Weights of a small image classifier.
Training: batches of 128, held-out accuracy 100%.
Rows from block 11 of a small image classifier, named by matrix and row number. Rows with one number belong to one neuron. Each number is 128 + 32 x the weight over its row's rms, rounded and kept within 0 to 255. All counts start at 0. Numbers have three digits each.
Before each neuron's rows are labels from the 100 images, of 14976, where the neuron reaches its highest value: "colour at peak" is the nearest of a few named colours to the mean colour under the peak. Only what is clearly more common there than usual is listed. The data: microscope photos of single blood and bone marrow cells. In brackets: how many of the 100.
# fc1: MLP up (model.blocks.11.mlp.fc1.weight, 1536x384), inputs 256-383
# fc2: MLP down (model.blocks.11.mlp.fc2.weight, 384x1536, transposed), outputs 256-383

colour at peak: pink (59)
fc1.700:142092147123137069118113116115112110120128060099129151077097098089131107134124078141146099097138149173083144158162159156121118156042137113120129097158120133134172138096129121066141158101093146105134076159103138134121185128138167168144185133108151120131126122138188185142122127118135164150136111112129073147154160089114173119133164123106128164191181132169128142131131092091132129140103
fc2.700:163160159118149103205183096220112117174162157226080149109122140078147134138089112146175152184133041156137143108110114126183118147135083126072157077171135120129119109115152112169145142140065154144153134126095141116126140147148148067190137125147109118167147163079075145137188106119126117092112123098204087111075114166158189172117184190093130093147128118171086153118153102072156135123151

colour at peak: pink (56)
fc1.190:152122171124121108163127110137124074117159099113136035132070134147075137125149050084174151134081120116135166080179120148195117152126102109147156086138149072141144112133113154125099134077164186119166189118082108119098118104088121109114106114095149150145053100114107205192136138100115206128191097121137105133081112189113111112160132133161119155157075090147046133139175136202101145049122
fc2.190:116167096082088185115074151060176132150148092162181189145128149169076120143147170155130133116167155178098141150091154156095140150132170085114123112160155115075097156138189199134148165151101045105094148125148143112132126174179140067146104129088165164102146126144093121117103163118113181097184095065127085131162160161142118134122087130149176119102110125142134125130077201117113123119065

colour at peak: grey (58)
fc1.173:141050177103116132106175133086175141100122179142086182120122107073095114070086105114163157180114099126154168134187136120113158147142096107174091165116092138038106140162130112127162146132155140105135146093151106145115130089075152139118119123140124093111168166119132162152206133151137085079165038096084116121112115114127095129105131158142105117122133148118173143092102131134150118123152
fc2.173:079153069123105136119117149109147143114103122075122098105076116087152068136148165149118141110163081141149136138158110169190133125102080149099205197103176105113111098151150150134135125116143121196136121083216085123160123142122162196104098088176138157089137096117146135132166052121065156188135123198183120115123132169156172134160164117135120083136114101082130099085126190133162132076163

colour at peak: white (55)
fc1.82:118127142041126130107127151107180118128121092104157085172148138126091118155099115137092092149079165111112173161104140121128128104162111117123115182186182116147110120061095255146131133136161117131122114125161096112147129154111102150111170156179107172098083132089114143090162082123086136119039152115122138121095051116147146115169136174147034090099121134093078131141136126081112102085128
fc2.82:169145144194179149144107123126116124118138133104147147102184136076148131166171146153140106083107176114111137123083134192147117128134183126129112147166087119175216109107087111087162109127132104161144130147112148165130160095097130124138133158122096144159100168116156146114117053152130208108109098108117158205136094192145124108071160117137158121110119096046084125155128104171153141014113

colour at peak: purple (52)
fc1.389:111064079070133177108110120179135175152157107112100149106137082125149111137159155132111143143149100135157203126131148150150123140171142114153112107118125156127145103111086163171152161127137138150150170090079145123172087146063152138166112131102131150084086131114134130110139174106113125098153151110143132132119111084114101094150064176132138114097117075070144111085159124131164096144053
fc2.389:176146120159092110052143098059184156123103098118155126140074127111159120086119128101125127176102168104152162156098141142113165074132124110095106118157132096106141117078132134188137140070122120106116123129080118159152116059147124135160152163159079149138062140121151089138107100153079155129132146079088180169190089107122134105115083105129092128086103189129076140150109101173130136109187

colour at peak: white (61)
fc1.8:111152140109099097146114145128103110129126096159113112134157135110102186071186075109077104097101096164111131175109136141161147156120141134147144073139156180134095131117114051141078056156062153172076098100114122155175079112146122124130086100095210053055112117144155099147156092093136129111125130055173167108146149085139151168156211105086140088115146098115136146152176111121099153156124
fc2.8:144108121114128082092173152073190166161132089124168172120117063161089098136106092120147158149144135178134137108178149145128125145140174147143200106154094107155113119145085126126087160146131197159109130106104100149097122157119141104141149162127076096143125109098137095097112179173105097090121176115092165124179196236100183158135119128089123139181124172143110114119106119163240081086116

colour at peak: grey (52)
fc1.395:151124171147088137141151193164131156145136132122114064133136103151144105091155104144160161092134096180154127059131136135149077095115117169109129126111194143165126103119166138102162082061152146165151112095142183076124134104144101131141149104112081075169100082105130116142060191057121104128114111112137131130118147164124160131105112169127128141083098132113159139080170147125084095061121
fc2.395:126162114063128149069155146131060158084091112148133144103187135124121106092146096087181118158085113075166138132163109096192132085150155161083101126159119136106075147112159054196103124123129138141119164137104088097128125151091098143076132088114179150136148175075153131147102149112121149142138116177146137106172146124112136146130144106202056145103161162071074119182098074064158131147126

colour at peak: purple (61)
fc1.213:150090106054069137128159117137159136130093129177062107104187113157129149148138124108115167175083185192145119122173142146143106119171070180152134130142168126136093103154123085098112100071088121170092099093141100178116128120088131157188031121125089121111109098088132115155149140132160077121144163094121148120139092113126167129157147107093150140155132119081137164125131151055101084196112
fc2.213:098123167103168154144133155105128119132117111110056077134125179063112105172160114162140118020152149109149101176146155111094140191113111103179120174140133114108129081112128151104168098212143146154128130099160124139166155170100170162095087070185101142140148083132164102149123096116098158157122170135157118154161082118117160100112097065154108116164118174090082148152164140123153095116114

colour at peak: purple (55)
fc1.683:108120147127130095092065096151137154113145090147146072121141178118159146079089160150089155157173147152135143081105132111177142125096151174116105073137142133126129154106187131138146154083126111109105189107108125142206128130078130150152154068142120190169136125142153087108152135093091139110127072101090121157131167132118114133095131125169131134157107119150147171138186167127175129130096
fc2.683:087158130143129140196189177178095099118087155094146164145135111129123198118135107139121164159147154147140146105119089129151146110097199151143160119114139103116100132132126082140128135077042122186164097133104135160085146128170096121082079176151174088136160141106130148070143096115123148089131114154118140162044131148155169057150143115177127107156092142144132131170128121128142118114135

colour at peak: pink (56); white (42)
fc1.434:132102164171150101118182138111184196121094120080160102079098151112162170149132135068104135171111134117128114120127100120189104166116137134095110124148095144154115100148163114114175140129061116127124099150076112123156107126136173118136110157156134123111185156123113128137127088107114103155088127129103138142115071165150146164130124188056143166090169132170126076097127110141105106137126
fc2.434:133106112182121102122082130158124158156109110093132160129106155099164121116134076103129102177127149117151102084129136144139128117153168122146138078067153112116160124145143119101079100069129126103207092131090149138066140090133107146170144059111138176091207096173133084073137102082098125211090089182144181152117161053119123097136096162164102130097167112081109165102134118111158137132188

colour at peak: grey (58)
fc1.491:127132155165145116147100134093162076152151175161134104134128084128158120136165117208146091150087129110072194056175157163176145146130136103204117137114115121128151098175076163095103142135124106091105155173157111123112150155133151105113115142137130170145128142103129164113076107121141162128112089127119129121121063097121055190123145187153121166064136112129096093155176173148159115095167
fc2.491:150137170102151114123193111065104136102123112094124080172106106111117102094171167101081175138091137107161147158122201143144166113141135126022107161158096117096184143135093128156120108154126090155158104106088136026125099131069141189105156108070188095127123115098137098108101163088141136175110127110131110077161107128138142133113123099105167206123141076097136113123155051072128119149122

colour at peak: pink (55); white (44)
fc1.592:127143051185184154052124125150124079115170109119136194125117134151125138114085118122140129141078145092127103112179127142099134164151133098160121182139123125177187167125120119116141134133138080104112109193136045130169101105159091128153107181133152168142174095142128108121153229088120148054079043124086138166082082159144130189104103078127085074135136119072123116066189148150112137163118
fc2.592:150158123060154122108136103111167152122055111165152124141103168171069156102137096093176128176083141128133122096096095119137124121134151124145147134094227072123067170124112090139107140081123161126119161149107155109175132053183126097130120230171159160097148129092140127179130112167139163142161069195175158091098125114130134098119139151133139056102093093103089109092132165151038114078160

colour at peak: grey (64)
fc1.188:167147144107103148160097140203132123104166121087078144138086089140163176102151158132140192157077095174168090135159071110134162142153100130168090097135142106103098126162155118142135103172202099184090142126173111155115095155105157123123084158125182140156181184134072105104089138100144155073180128144154107103101121135118104061093085212139066150184162144142157156161113113104108138140093
fc2.188:130100140140121159143109115092153104133148119121103140168131154108123089132140101171160148188127157154104090099082133150136193176150112170165167141073108121123171122113165093105135128104102148106133084120140163179110151149133198175125136151155147154148148140120174099121123121164160083057140067105117139105129136182204122074105099091108106127101122108108178137096146114099048115157118

colour at peak: purple (53)
fc1.399:114150093080119134180130157141183090104136106148101094131119153108148142151104131125149146091149166159082113153100149150102111094172098110171104171104127097128156134169097255139120150098085114138108243120092154125155103125150155088162119117150126199118135148151133119130138137152103137082094082086134115124146068119190149090086115143171112114143159105090152112136050108059173100111115
fc2.399:186119200117137161126177160086145101111084123140126206124107113098211148129193167155113124102094087117099127151124155158105107096148127134144089103151115206120104136117143190141100139170183151141107106094140074125088118099153100102151161143144064126105148102116087147207149087113171126083086159090118121166200149167081144084096189087147107092163131141159153149019112100144141186108085

colour at peak: pink (68)
fc1.200:109167139134131131126138129152071160118060125142140130156175175170119110111159162144164058127165135121144118147162116105143133163090094141128060127158113117050153127137103121098134131191085166100098218115144108113144139149131164148106149119183071166104142181162099103148166103134131131082101118142140130167085126169156119170134086077153100145180087088136135058108186157093166126159086
fc2.200:162132105116150109182122146165104157164123103114128182140115135099104088132091157129111145118155196092117130088184104140162120151167090132063109103117091190077136114128120028085091060068149158100057170132123153128127222146113051108149120095116105099146121082093121152137142056124156159196108137162138115130135159081144112082083124175095172095146132204136134142151150090169129080134157

colour at peak: pink (56)
fc1.367:121136161121145123104058177087101112130168135148115117125092150121128164118180135163145156148149123103129142160114098140103165121150140139162115119140136126126076094131151130145146122116135110094156095072128096157099094153187125117150146148051082153059075125116131037124118142120105170132173101110100134094056105133142098139151121079155134097130116120156109162185098117153118155080127
fc2.367:115142132068086163166133177161084114159103146128105090123133142131105163103127140106154093092101110177136125134083110126088128170090060101151132131154132084132103104104143143128163109150119122129070140145142111106088145083153143168139116092115131155122097078103104140098079100130138138111123111118099123180124172052137128167076123113093121159081082096136178074144176146092103166181079

colour at peak: pink (58); white (40)
fc1.43:130146137124128134157120125116103141143095074149139117124117153163077083194095111116112097104126176117098106140137089156148127126107099112125113127171122182162111162098146166110117178108150074107113081153114237115093115123133162121126109117195111097115138145154141115121128109119133082095095069157070139090108180131099143089085187148140136153154106121147134136150162128172114113147170
fc2.43:110149083165101150150137094129118156109166153106120145103127126093162149095105129133134151114136106139097106158121129132100105111106127128159071111129139140133155140071149087160116143122077169099097129144140116058111209134141183126055087107118115111151162145134139118140075130129142108111155139183170133145119115065121104134148092130131128082118136123110160115125116164138175127155093

colour at peak: grey (60)
fc1.133:113166104043185104117108070166147136129127164135133144096055169075143130108120165106149145189110134110064109137113112091107171116180157135121060166139177110099166131089156181132146151108157119162185131107140095163150124120130124175151106118154148132153106105087095195169127093142131120151177112178143067104191152153155085133117117087125101101084088114119136147126096131140132115119174
fc2.133:119122101137129144125100051110118133135139115176138124090100065191109118160070135146112153125111161187136041060162133105149122121120115111151161121076138148134144133131142104071098126148205147116156135162118059124132152140088091174110166114118182139140134117129142202117133112103166119093105147126201080108063080124108149179139109159108089184067129094120144110091121110154135122125153

colour at peak: pink (60)
fc1.259:135135132131069128128149162108111116119098104132129126101092134120128111133108081166103136103079161111128162106159098148152156157163143123112145184095064053122135151064137037103085116167091137150079081110078063084067104102135124073113160169117023123032197121105096088119138128151143156127141126213167104158099140133146139145112111161114148141098148166194171191097169117088161117081128
fc2.259:119195112055112158086146152160083116131124124179157076142087116053099130107121133066128110086127160162092142132160086101167148121132124140131083144170154100078079132143125080110168108145111138115145136154164103170171106123098170057118157128103096121120123164095134133114151107083099086107134072144115141077115137167066152118139123099108158065104102144135162105093144129159172111144108