A small image classifier, trained from scratch.
Model: 7.49M parameters, 64-pixel images, activation relu.
Training: muon at rate 0.0018, 14000 steps, held-out accuracy 100%.
Data: trained on microscope photos of single blood and bone marrow cells, 194171 training examples, 9.2 epochs.
Rows from block 10 of a small image classifier, named by matrix and row number. Rows with one number belong to one neuron. Each number is 50 + 12 x the weight over its row's rms, rounded and kept within 0 to 99. All counts start at 0.
After each neuron's rows are labels from the 100 images, of 14976, where the neuron reaches its highest value: "responds to" is what is common among them; "patch colour" is the nearest of a few named colours to the mean colour under the peak. Only what is clearly more common there than usual is listed. The data: microscope photos of single blood and bone marrow cells. In brackets: how many of the 100.
# fc1: MLP up (model.blocks.10.mlp.fc1.weight, 768x192), inputs 0-95
# fc2: MLP down (model.blocks.10.mlp.fc2.weight, 192x768, transposed), outputs 0-95

fc1.476:38 55 37 54 62 57 53 51 47 65 59 55 25 37 60 66 63 65 25 32 49 56 60 46 38 56 47 45 41 38 62 52 36 40 56 43 63 26 58 49 59 80 51 35 65 40 26 47 36 65 33 32 37 50 60 64 60 55 17 56 44 72 63 54 34 44 48 73 41 60 47 68 58 60 43 26 56 55 65 52 67 60 57 65 59 45 39 41 47 55 45 39 52 66 24 63
fc2.476:48 50 48 39 58 72 65 62 56 43 64 39 61 54 32 64 41 55 59 37 43 55 61 53 50 40 44 64 29 54 51 46 44 54 72 51 61 59 49 29 51 34 53 70 77 59 32 47 47 72 52 72 40 47 49 39 59 44 53 52 52 51 34 65 64 26 64 40 47 57 39 42 55 57 64 37 38 52 41 59 56 50 75 69 54 60 43 80 32 51 55 61 31 45 63 59
responds to: cell type: lymphocyte (41)
patch colour: white (56)

fc1.99:44 67 44 39 52 43 50 49 29 53 48 65 35 43 58 46 52 49 65 49 55 37 42 62 39 56 50 46 53 40 55 51 64 42 32 50 66 52 46 66 66 39 48 48 41 62 50 52 42 62 63 52 32 53 57 61 56 72 38 35 67 72 46 52 48 44 80 65 55 32 53 77 72 35 66 53 35 61 41 61 45 24 54 57 27 38 60 45 55 57 44 32 66 33 51 51
fc2.99:63 49 52 56 57 61 64 34 57 50 45 67 48 55 52 60 73 65 46 54 54 50 56 40 60 75 43 53 62 56 51 54 55 22 50 59 44 33 53 68 32 53 62 53 59 55 41 68 64 45 34 37 49 53 29 34 55 33 73 45 41 66 46 16 36 55 43 53 53 64 45 46 62 58 73 36 66 64 26 55 58 84 46 58 65 36 28 60 51 59 42 38 43 44 43 50
responds to: cell type: lymphocyte (41)
patch colour: white (72)

fc1.487:53 46 43 61 41 65 43 23 56 46 62 47 71 53 28 54 70 49 39 39 43 56 75 61 32 38 50 52 54 51 62 46 39 56 51 47 54 59 36 48 45 38 64 40 42 52 48 43 56 59 50 55 38 45 53 46 55 54 59 57 49 50 57 45 56 48 37 57 56 56 32 50 55 32 25 39 57 55 47 44 41 69 49 48 49 48 57 67 31 40 50 29 58 41 34 60
fc2.487:57 45 59 69 54 59 32 35 55 28 77 54 58 35 38 61 49 44 43 47 43 36 53 54 34 66 48 14 51 68 52 33 44 41 64 50 58 31 42 58 51 66 57 64 49 49 29 72 39 44 48 60 51 35 42 52 34 58 56 28 56 48 64 40 66 63 49 36 58 28 36 51 42 38 44 69 55 48 45 50 59 36 51 40 55 54 44 71 39 56 63 44 60 66 59 38
responds to: cell type: artefact (29)
patch colour: white (56)

fc1.211:39 61 65 46 47 53 64 57 59 61 52 52 46 53 40 45 60 50 46 37 70 57 61 44 70 52 17 43 61 72 63 43 49 52 53 56 42 47 46 60 64 58 69 56 52 46 38 35 45 46 81 50 57 41 79 50 51 55 63 34 62 61 61 40 60 52 55 38 35 28 53 49 47 48 53 35 59 43 32 45 52 48 46 47 61 35 53 32 46 72 64 55 61 68 50 62
fc2.211:41 38 49 56 40 48 60 53 76 41 46 71 46 56 60 27 41 52 57 44 50 54 47 63 56 45 35 39 37 54 55 38 65 69 40 53 32 43 54 50 37 60 55 41 63 49 62 38 57 28 33 55 61 48 32 56 67 45 61 57 47 54 64 46 47 36 42 49 59 26 48 48 41 29 70 53 62 57 47 32 22 48 38 55 47 40 49 42 65 38 40 50 58 56 42 71
responds to: smear: peripheral blood (99); cell type: segmented neutrophil (48)
patch colour: pink (57)

fc1.627:40 50 45 59 33 59 34 36 63 80 47 63 46 54 52 72 50 43 60 36 50 63 58 34 58 66 55 36 38 44 39 58 50 40 33 39 67 44 59 53 48 59 57 62 67 43 54 57 44 33 43 55 31 39 67 45 42 34 78 37 66 40 52 56 49 44 49 66 60 51 49 80 57 57 48 66 34 60 57 37 34 60 71 38 65 43 25 19 36 59 44 62 60 40 59 45
fc2.627:39 31 54 46 74 45 44 48 64 70 44 47 67 60 47 36 52 61 47 33 52 31 57 55 63 42 55 73 47 23 40 55 52 58 49 55 50 60 47 36 55 40 36 40 47 57 55 46 29 41 50 47 55 40 20 74 53 49 48 71 57 65 38 39 42 36 57 28 33 55 42 46 43 47 80 56 58 55 62 46 70 66 58 65 41 48 41 60 51 48 36 47 73 59 36 31
responds to: cell type: lymphocyte (38)
patch colour: white (44)

fc1.454:68 63 54 36 65 47 34 52 52 38 59 57 59 48 48 42 59 48 38 49 51 73 46 59 68 73 46 71 54 48 57 66 55 79 50 46 31 65 36 55 40 54 55 54 46 73 34 33 46 60 67 77 34 44 54 62 32 35 41 42 55 56 62 58 33 32 49 60 65 62 32 45 53 58 57 56 59 38 52 32 60 49 49 83 44 70 61 61 55 57 59 48 70 50 31 55
fc2.454:54 53 57 46 40 50 65 57 34 58 57 82 59 36 59 57 47 49 37 70 48 44 59 57 74 52 51 57 52 66 66 47 36 40 55 44 28 64 47 45 59 41 24 39 51 49 67 31 55 43 80 45 66 67 66 40 65 55 23 50 46 38 42 59 53 50 46 68 37 40 45 50 48 37 63 39 64 27 42 45 61 68 59 48 41 64 42 77 54 52 68 40 36 56 32 45
responds to: smear: peripheral blood (95); cell type: segmented neutrophil (46)
patch colour: pink (68)

fc1.136:46 42 65 56 49 55 49 46 52 80 41 57 56 38 54 56 50 64 59 39 55 69 69 53 51 66 40 50 34 35 63 47 57 43 39 40 44 38 52 59 46 51 60 63 47 59 74 50 34 30 45 51 67 55 45 37 44 43 50 63 37 41 44 28 47 48 35 57 44 58 36 60 40 43 60 42 49 32 64 43 48 55 48 41 58 64 53 49 56 68 29 83 62 30 52 38
fc2.136:61 39 39 53 33 50 35 47 55 42 71 32 67 42 49 47 53 51 42 52 33 57 49 37 41 57 44 73 60 57 23 45 49 69 69 69 41 43 68 65 65 31 47 44 42 66 51 71 54 83 48 51 64 41 54 65 56 55 38 40 55 67 68 44 16 43 62 14 53 68 56 46 35 60 52 67 43 49 35 28 50 53 54 45 37 44 49 49 44 49 73 50 73 57 36 59
responds to: cell type: lymphocyte (39)
patch colour: grey (48)

fc1.311:51 46 52 69 53 25 42 59 82 43 56 19 41 35 42 35 45 56 48 43 37 73 48 50 50 42 55 49 44 63 48 60 48 57 32 35 74 36 33 56 30 42 31 56 63 69 31 42 53 37 61 65 35 52 47 46 55 61 59 34 38 61 58 57 66 35 44 57 27 41 48 55 56 58 54 36 47 60 51 70 50 56 56 61 21 64 46 68 80 56 52 31 40 39 66 57
fc2.311:57 62 75 49 42 47 70 62 62 59 37 47 44 40 50 43 50 45 54 62 55 45 52 42 40 51 28 57 36 56 39 65 46 55 56 48 60 33 42 67 43 47 44 51 55 54 51 55 58 49 72 72 55 46 52 49 45 41 52 53 71 51 77 24 60 82 68 64 44 52 69 51 42 45 54 53 52 66 62 57 54 28 53 26 46 71 60 57 65 39 49 41 55 49 69 37
responds to: smear: peripheral blood (97); cell type: segmented neutrophil (49)
patch colour: pink (53)

fc1.177:57 40 56 56 43 42 51 57 46 71 52 48 58 45 33 70 44 72 78 60 65 43 42 62 60 29 42 63 44 67 55 56 45 49 40 41 51 40 43 42 48 31 48 70 55 67 34 55 41 35 52 41 48 71 68 41 57 49 18 41 52 60 48 49 58 48 53 68 62 44 44 65 49 46 51 38 58 43 59 51 28 73 51 67 50 44 47 28 41 55 25 65 70 66 51 56
fc2.177:42 69 57 34 65 65 26 65 52 61 45 65 41 48 56 53 44 56 64 48 70 34 65 52 32 39 56 43 36 26 49 55 60 59 42 49 61 50 51 42 45 62 62 45 35 40 51 56 46 42 47 51 51 34 69 74 46 51 46 42 69 37 38 39 63 47 49 27 51 38 44 45 40 55 47 68 45 43 62 53 60 76 46 52 48 85 45 50 42 39 62 77 46 47 55 55
responds to: cell type: artefact (38)
patch colour: purple (57)

fc1.408:60 53 59 46 61 66 52 45 50 54 48 17 44 49 46 51 42 22 48 44 36 68 53 58 63 46 43 52 49 37 47 51 49 69 31 63 43 59 29 49 68 34 46 46 43 46 43 58 40 36 53 46 47 47 61 48 56 44 27 37 59 38 48 54 42 56 32 65 39 40 53 49 70 61 37 43 46 54 47 52 66 34 63 70 79 58 44 47 47 47 26 66 43 44 66 39
fc2.408:33 46 76 36 75 61 47 28 34 57 62 47 57 46 60 45 42 74 56 51 48 49 46 61 77 52 61 52 54 46 40 62 42 60 51 60 59 61 62 42 53 53 36 20 40 63 47 62 48 42 45 52 37 36 45 54 46 56 68 64 70 27 48 49 33 30 58 37 53 66 43 34 41 35 63 64 59 54 53 47 49 38 45 41 60 77 34 48 34 39 43 59 59 55 48 34
responds to: cell type: artefact (25)
patch colour: white (53)

fc1.210:37 40 33 49 54 76 61 41 49 58 61 47 58 41 54 68 17 46 32 58 43 67 56 30 61 47 34 60 57 52 43 58 51 76 68 33 49 60 47 37 54 38 63 53 25 42 49 57 56 62 51 40 78 57 65 64 52 54 48 44 65 49 49 41 43 60 36 42 51 40 34 78 46 41 72 28 49 42 34 41 41 58 37 61 51 66 37 46 54 40 37 53 48 55 38 61
fc2.210:45 44 31 64 46 38 42 31 51 47 39 53 39 49 20 45 63 39 58 13 25 63 77 61 50 73 39 46 64 57 41 52 47 42 67 69 55 58 44 63 36 54 58 45 37 62 75 58 61 40 54 51 56 62 34 32 42 35 52 52 60 47 55 34 39 34 62 58 47 50 57 52 54 36 52 62 61 55 41 50 45 44 54 61 41 40 68 40 36 45 52 56 54 79 55 68
responds to: cell type: artefact (33)
patch colour: white (48)

fc1.640:41 40 50 28 47 38 55 58 60 40 51 59 54 67 67 70 62 51 73 43 44 34 71 44 56 39 71 81 41 50 43 43 35 56 52 64 61 60 38 52 38 46 67 48 63 60 50 43 48 68 51 64 61 65 56 29 42 65 26 36 59 54 30 50 64 51 41 58 49 43 58 67 44 72 65 59 32 40 35 47 45 47 49 51 58 39 75 55 49 57 57 42 41 55 57 70
fc2.640:44 59 53 44 41 55 43 55 28 49 55 56 51 58 61 50 39 32 43 55 52 42 50 56 47 56 51 49 53 55 37 61 48 65 56 57 71 54 50 70 38 21 54 45 25 59 80 64 32 39 40 50 37 45 34 42 50 38 41 49 41 50 71 54 77 47 63 18 72 74 52 32 50 53 45 38 39 66 45 56 63 61 45 36 43 48 48 42 60 48 58 48 60 68 44 45
responds to: smear: peripheral blood (92); cell type: segmented neutrophil (47); cell type: lymphocyte (37)
patch colour: white (78)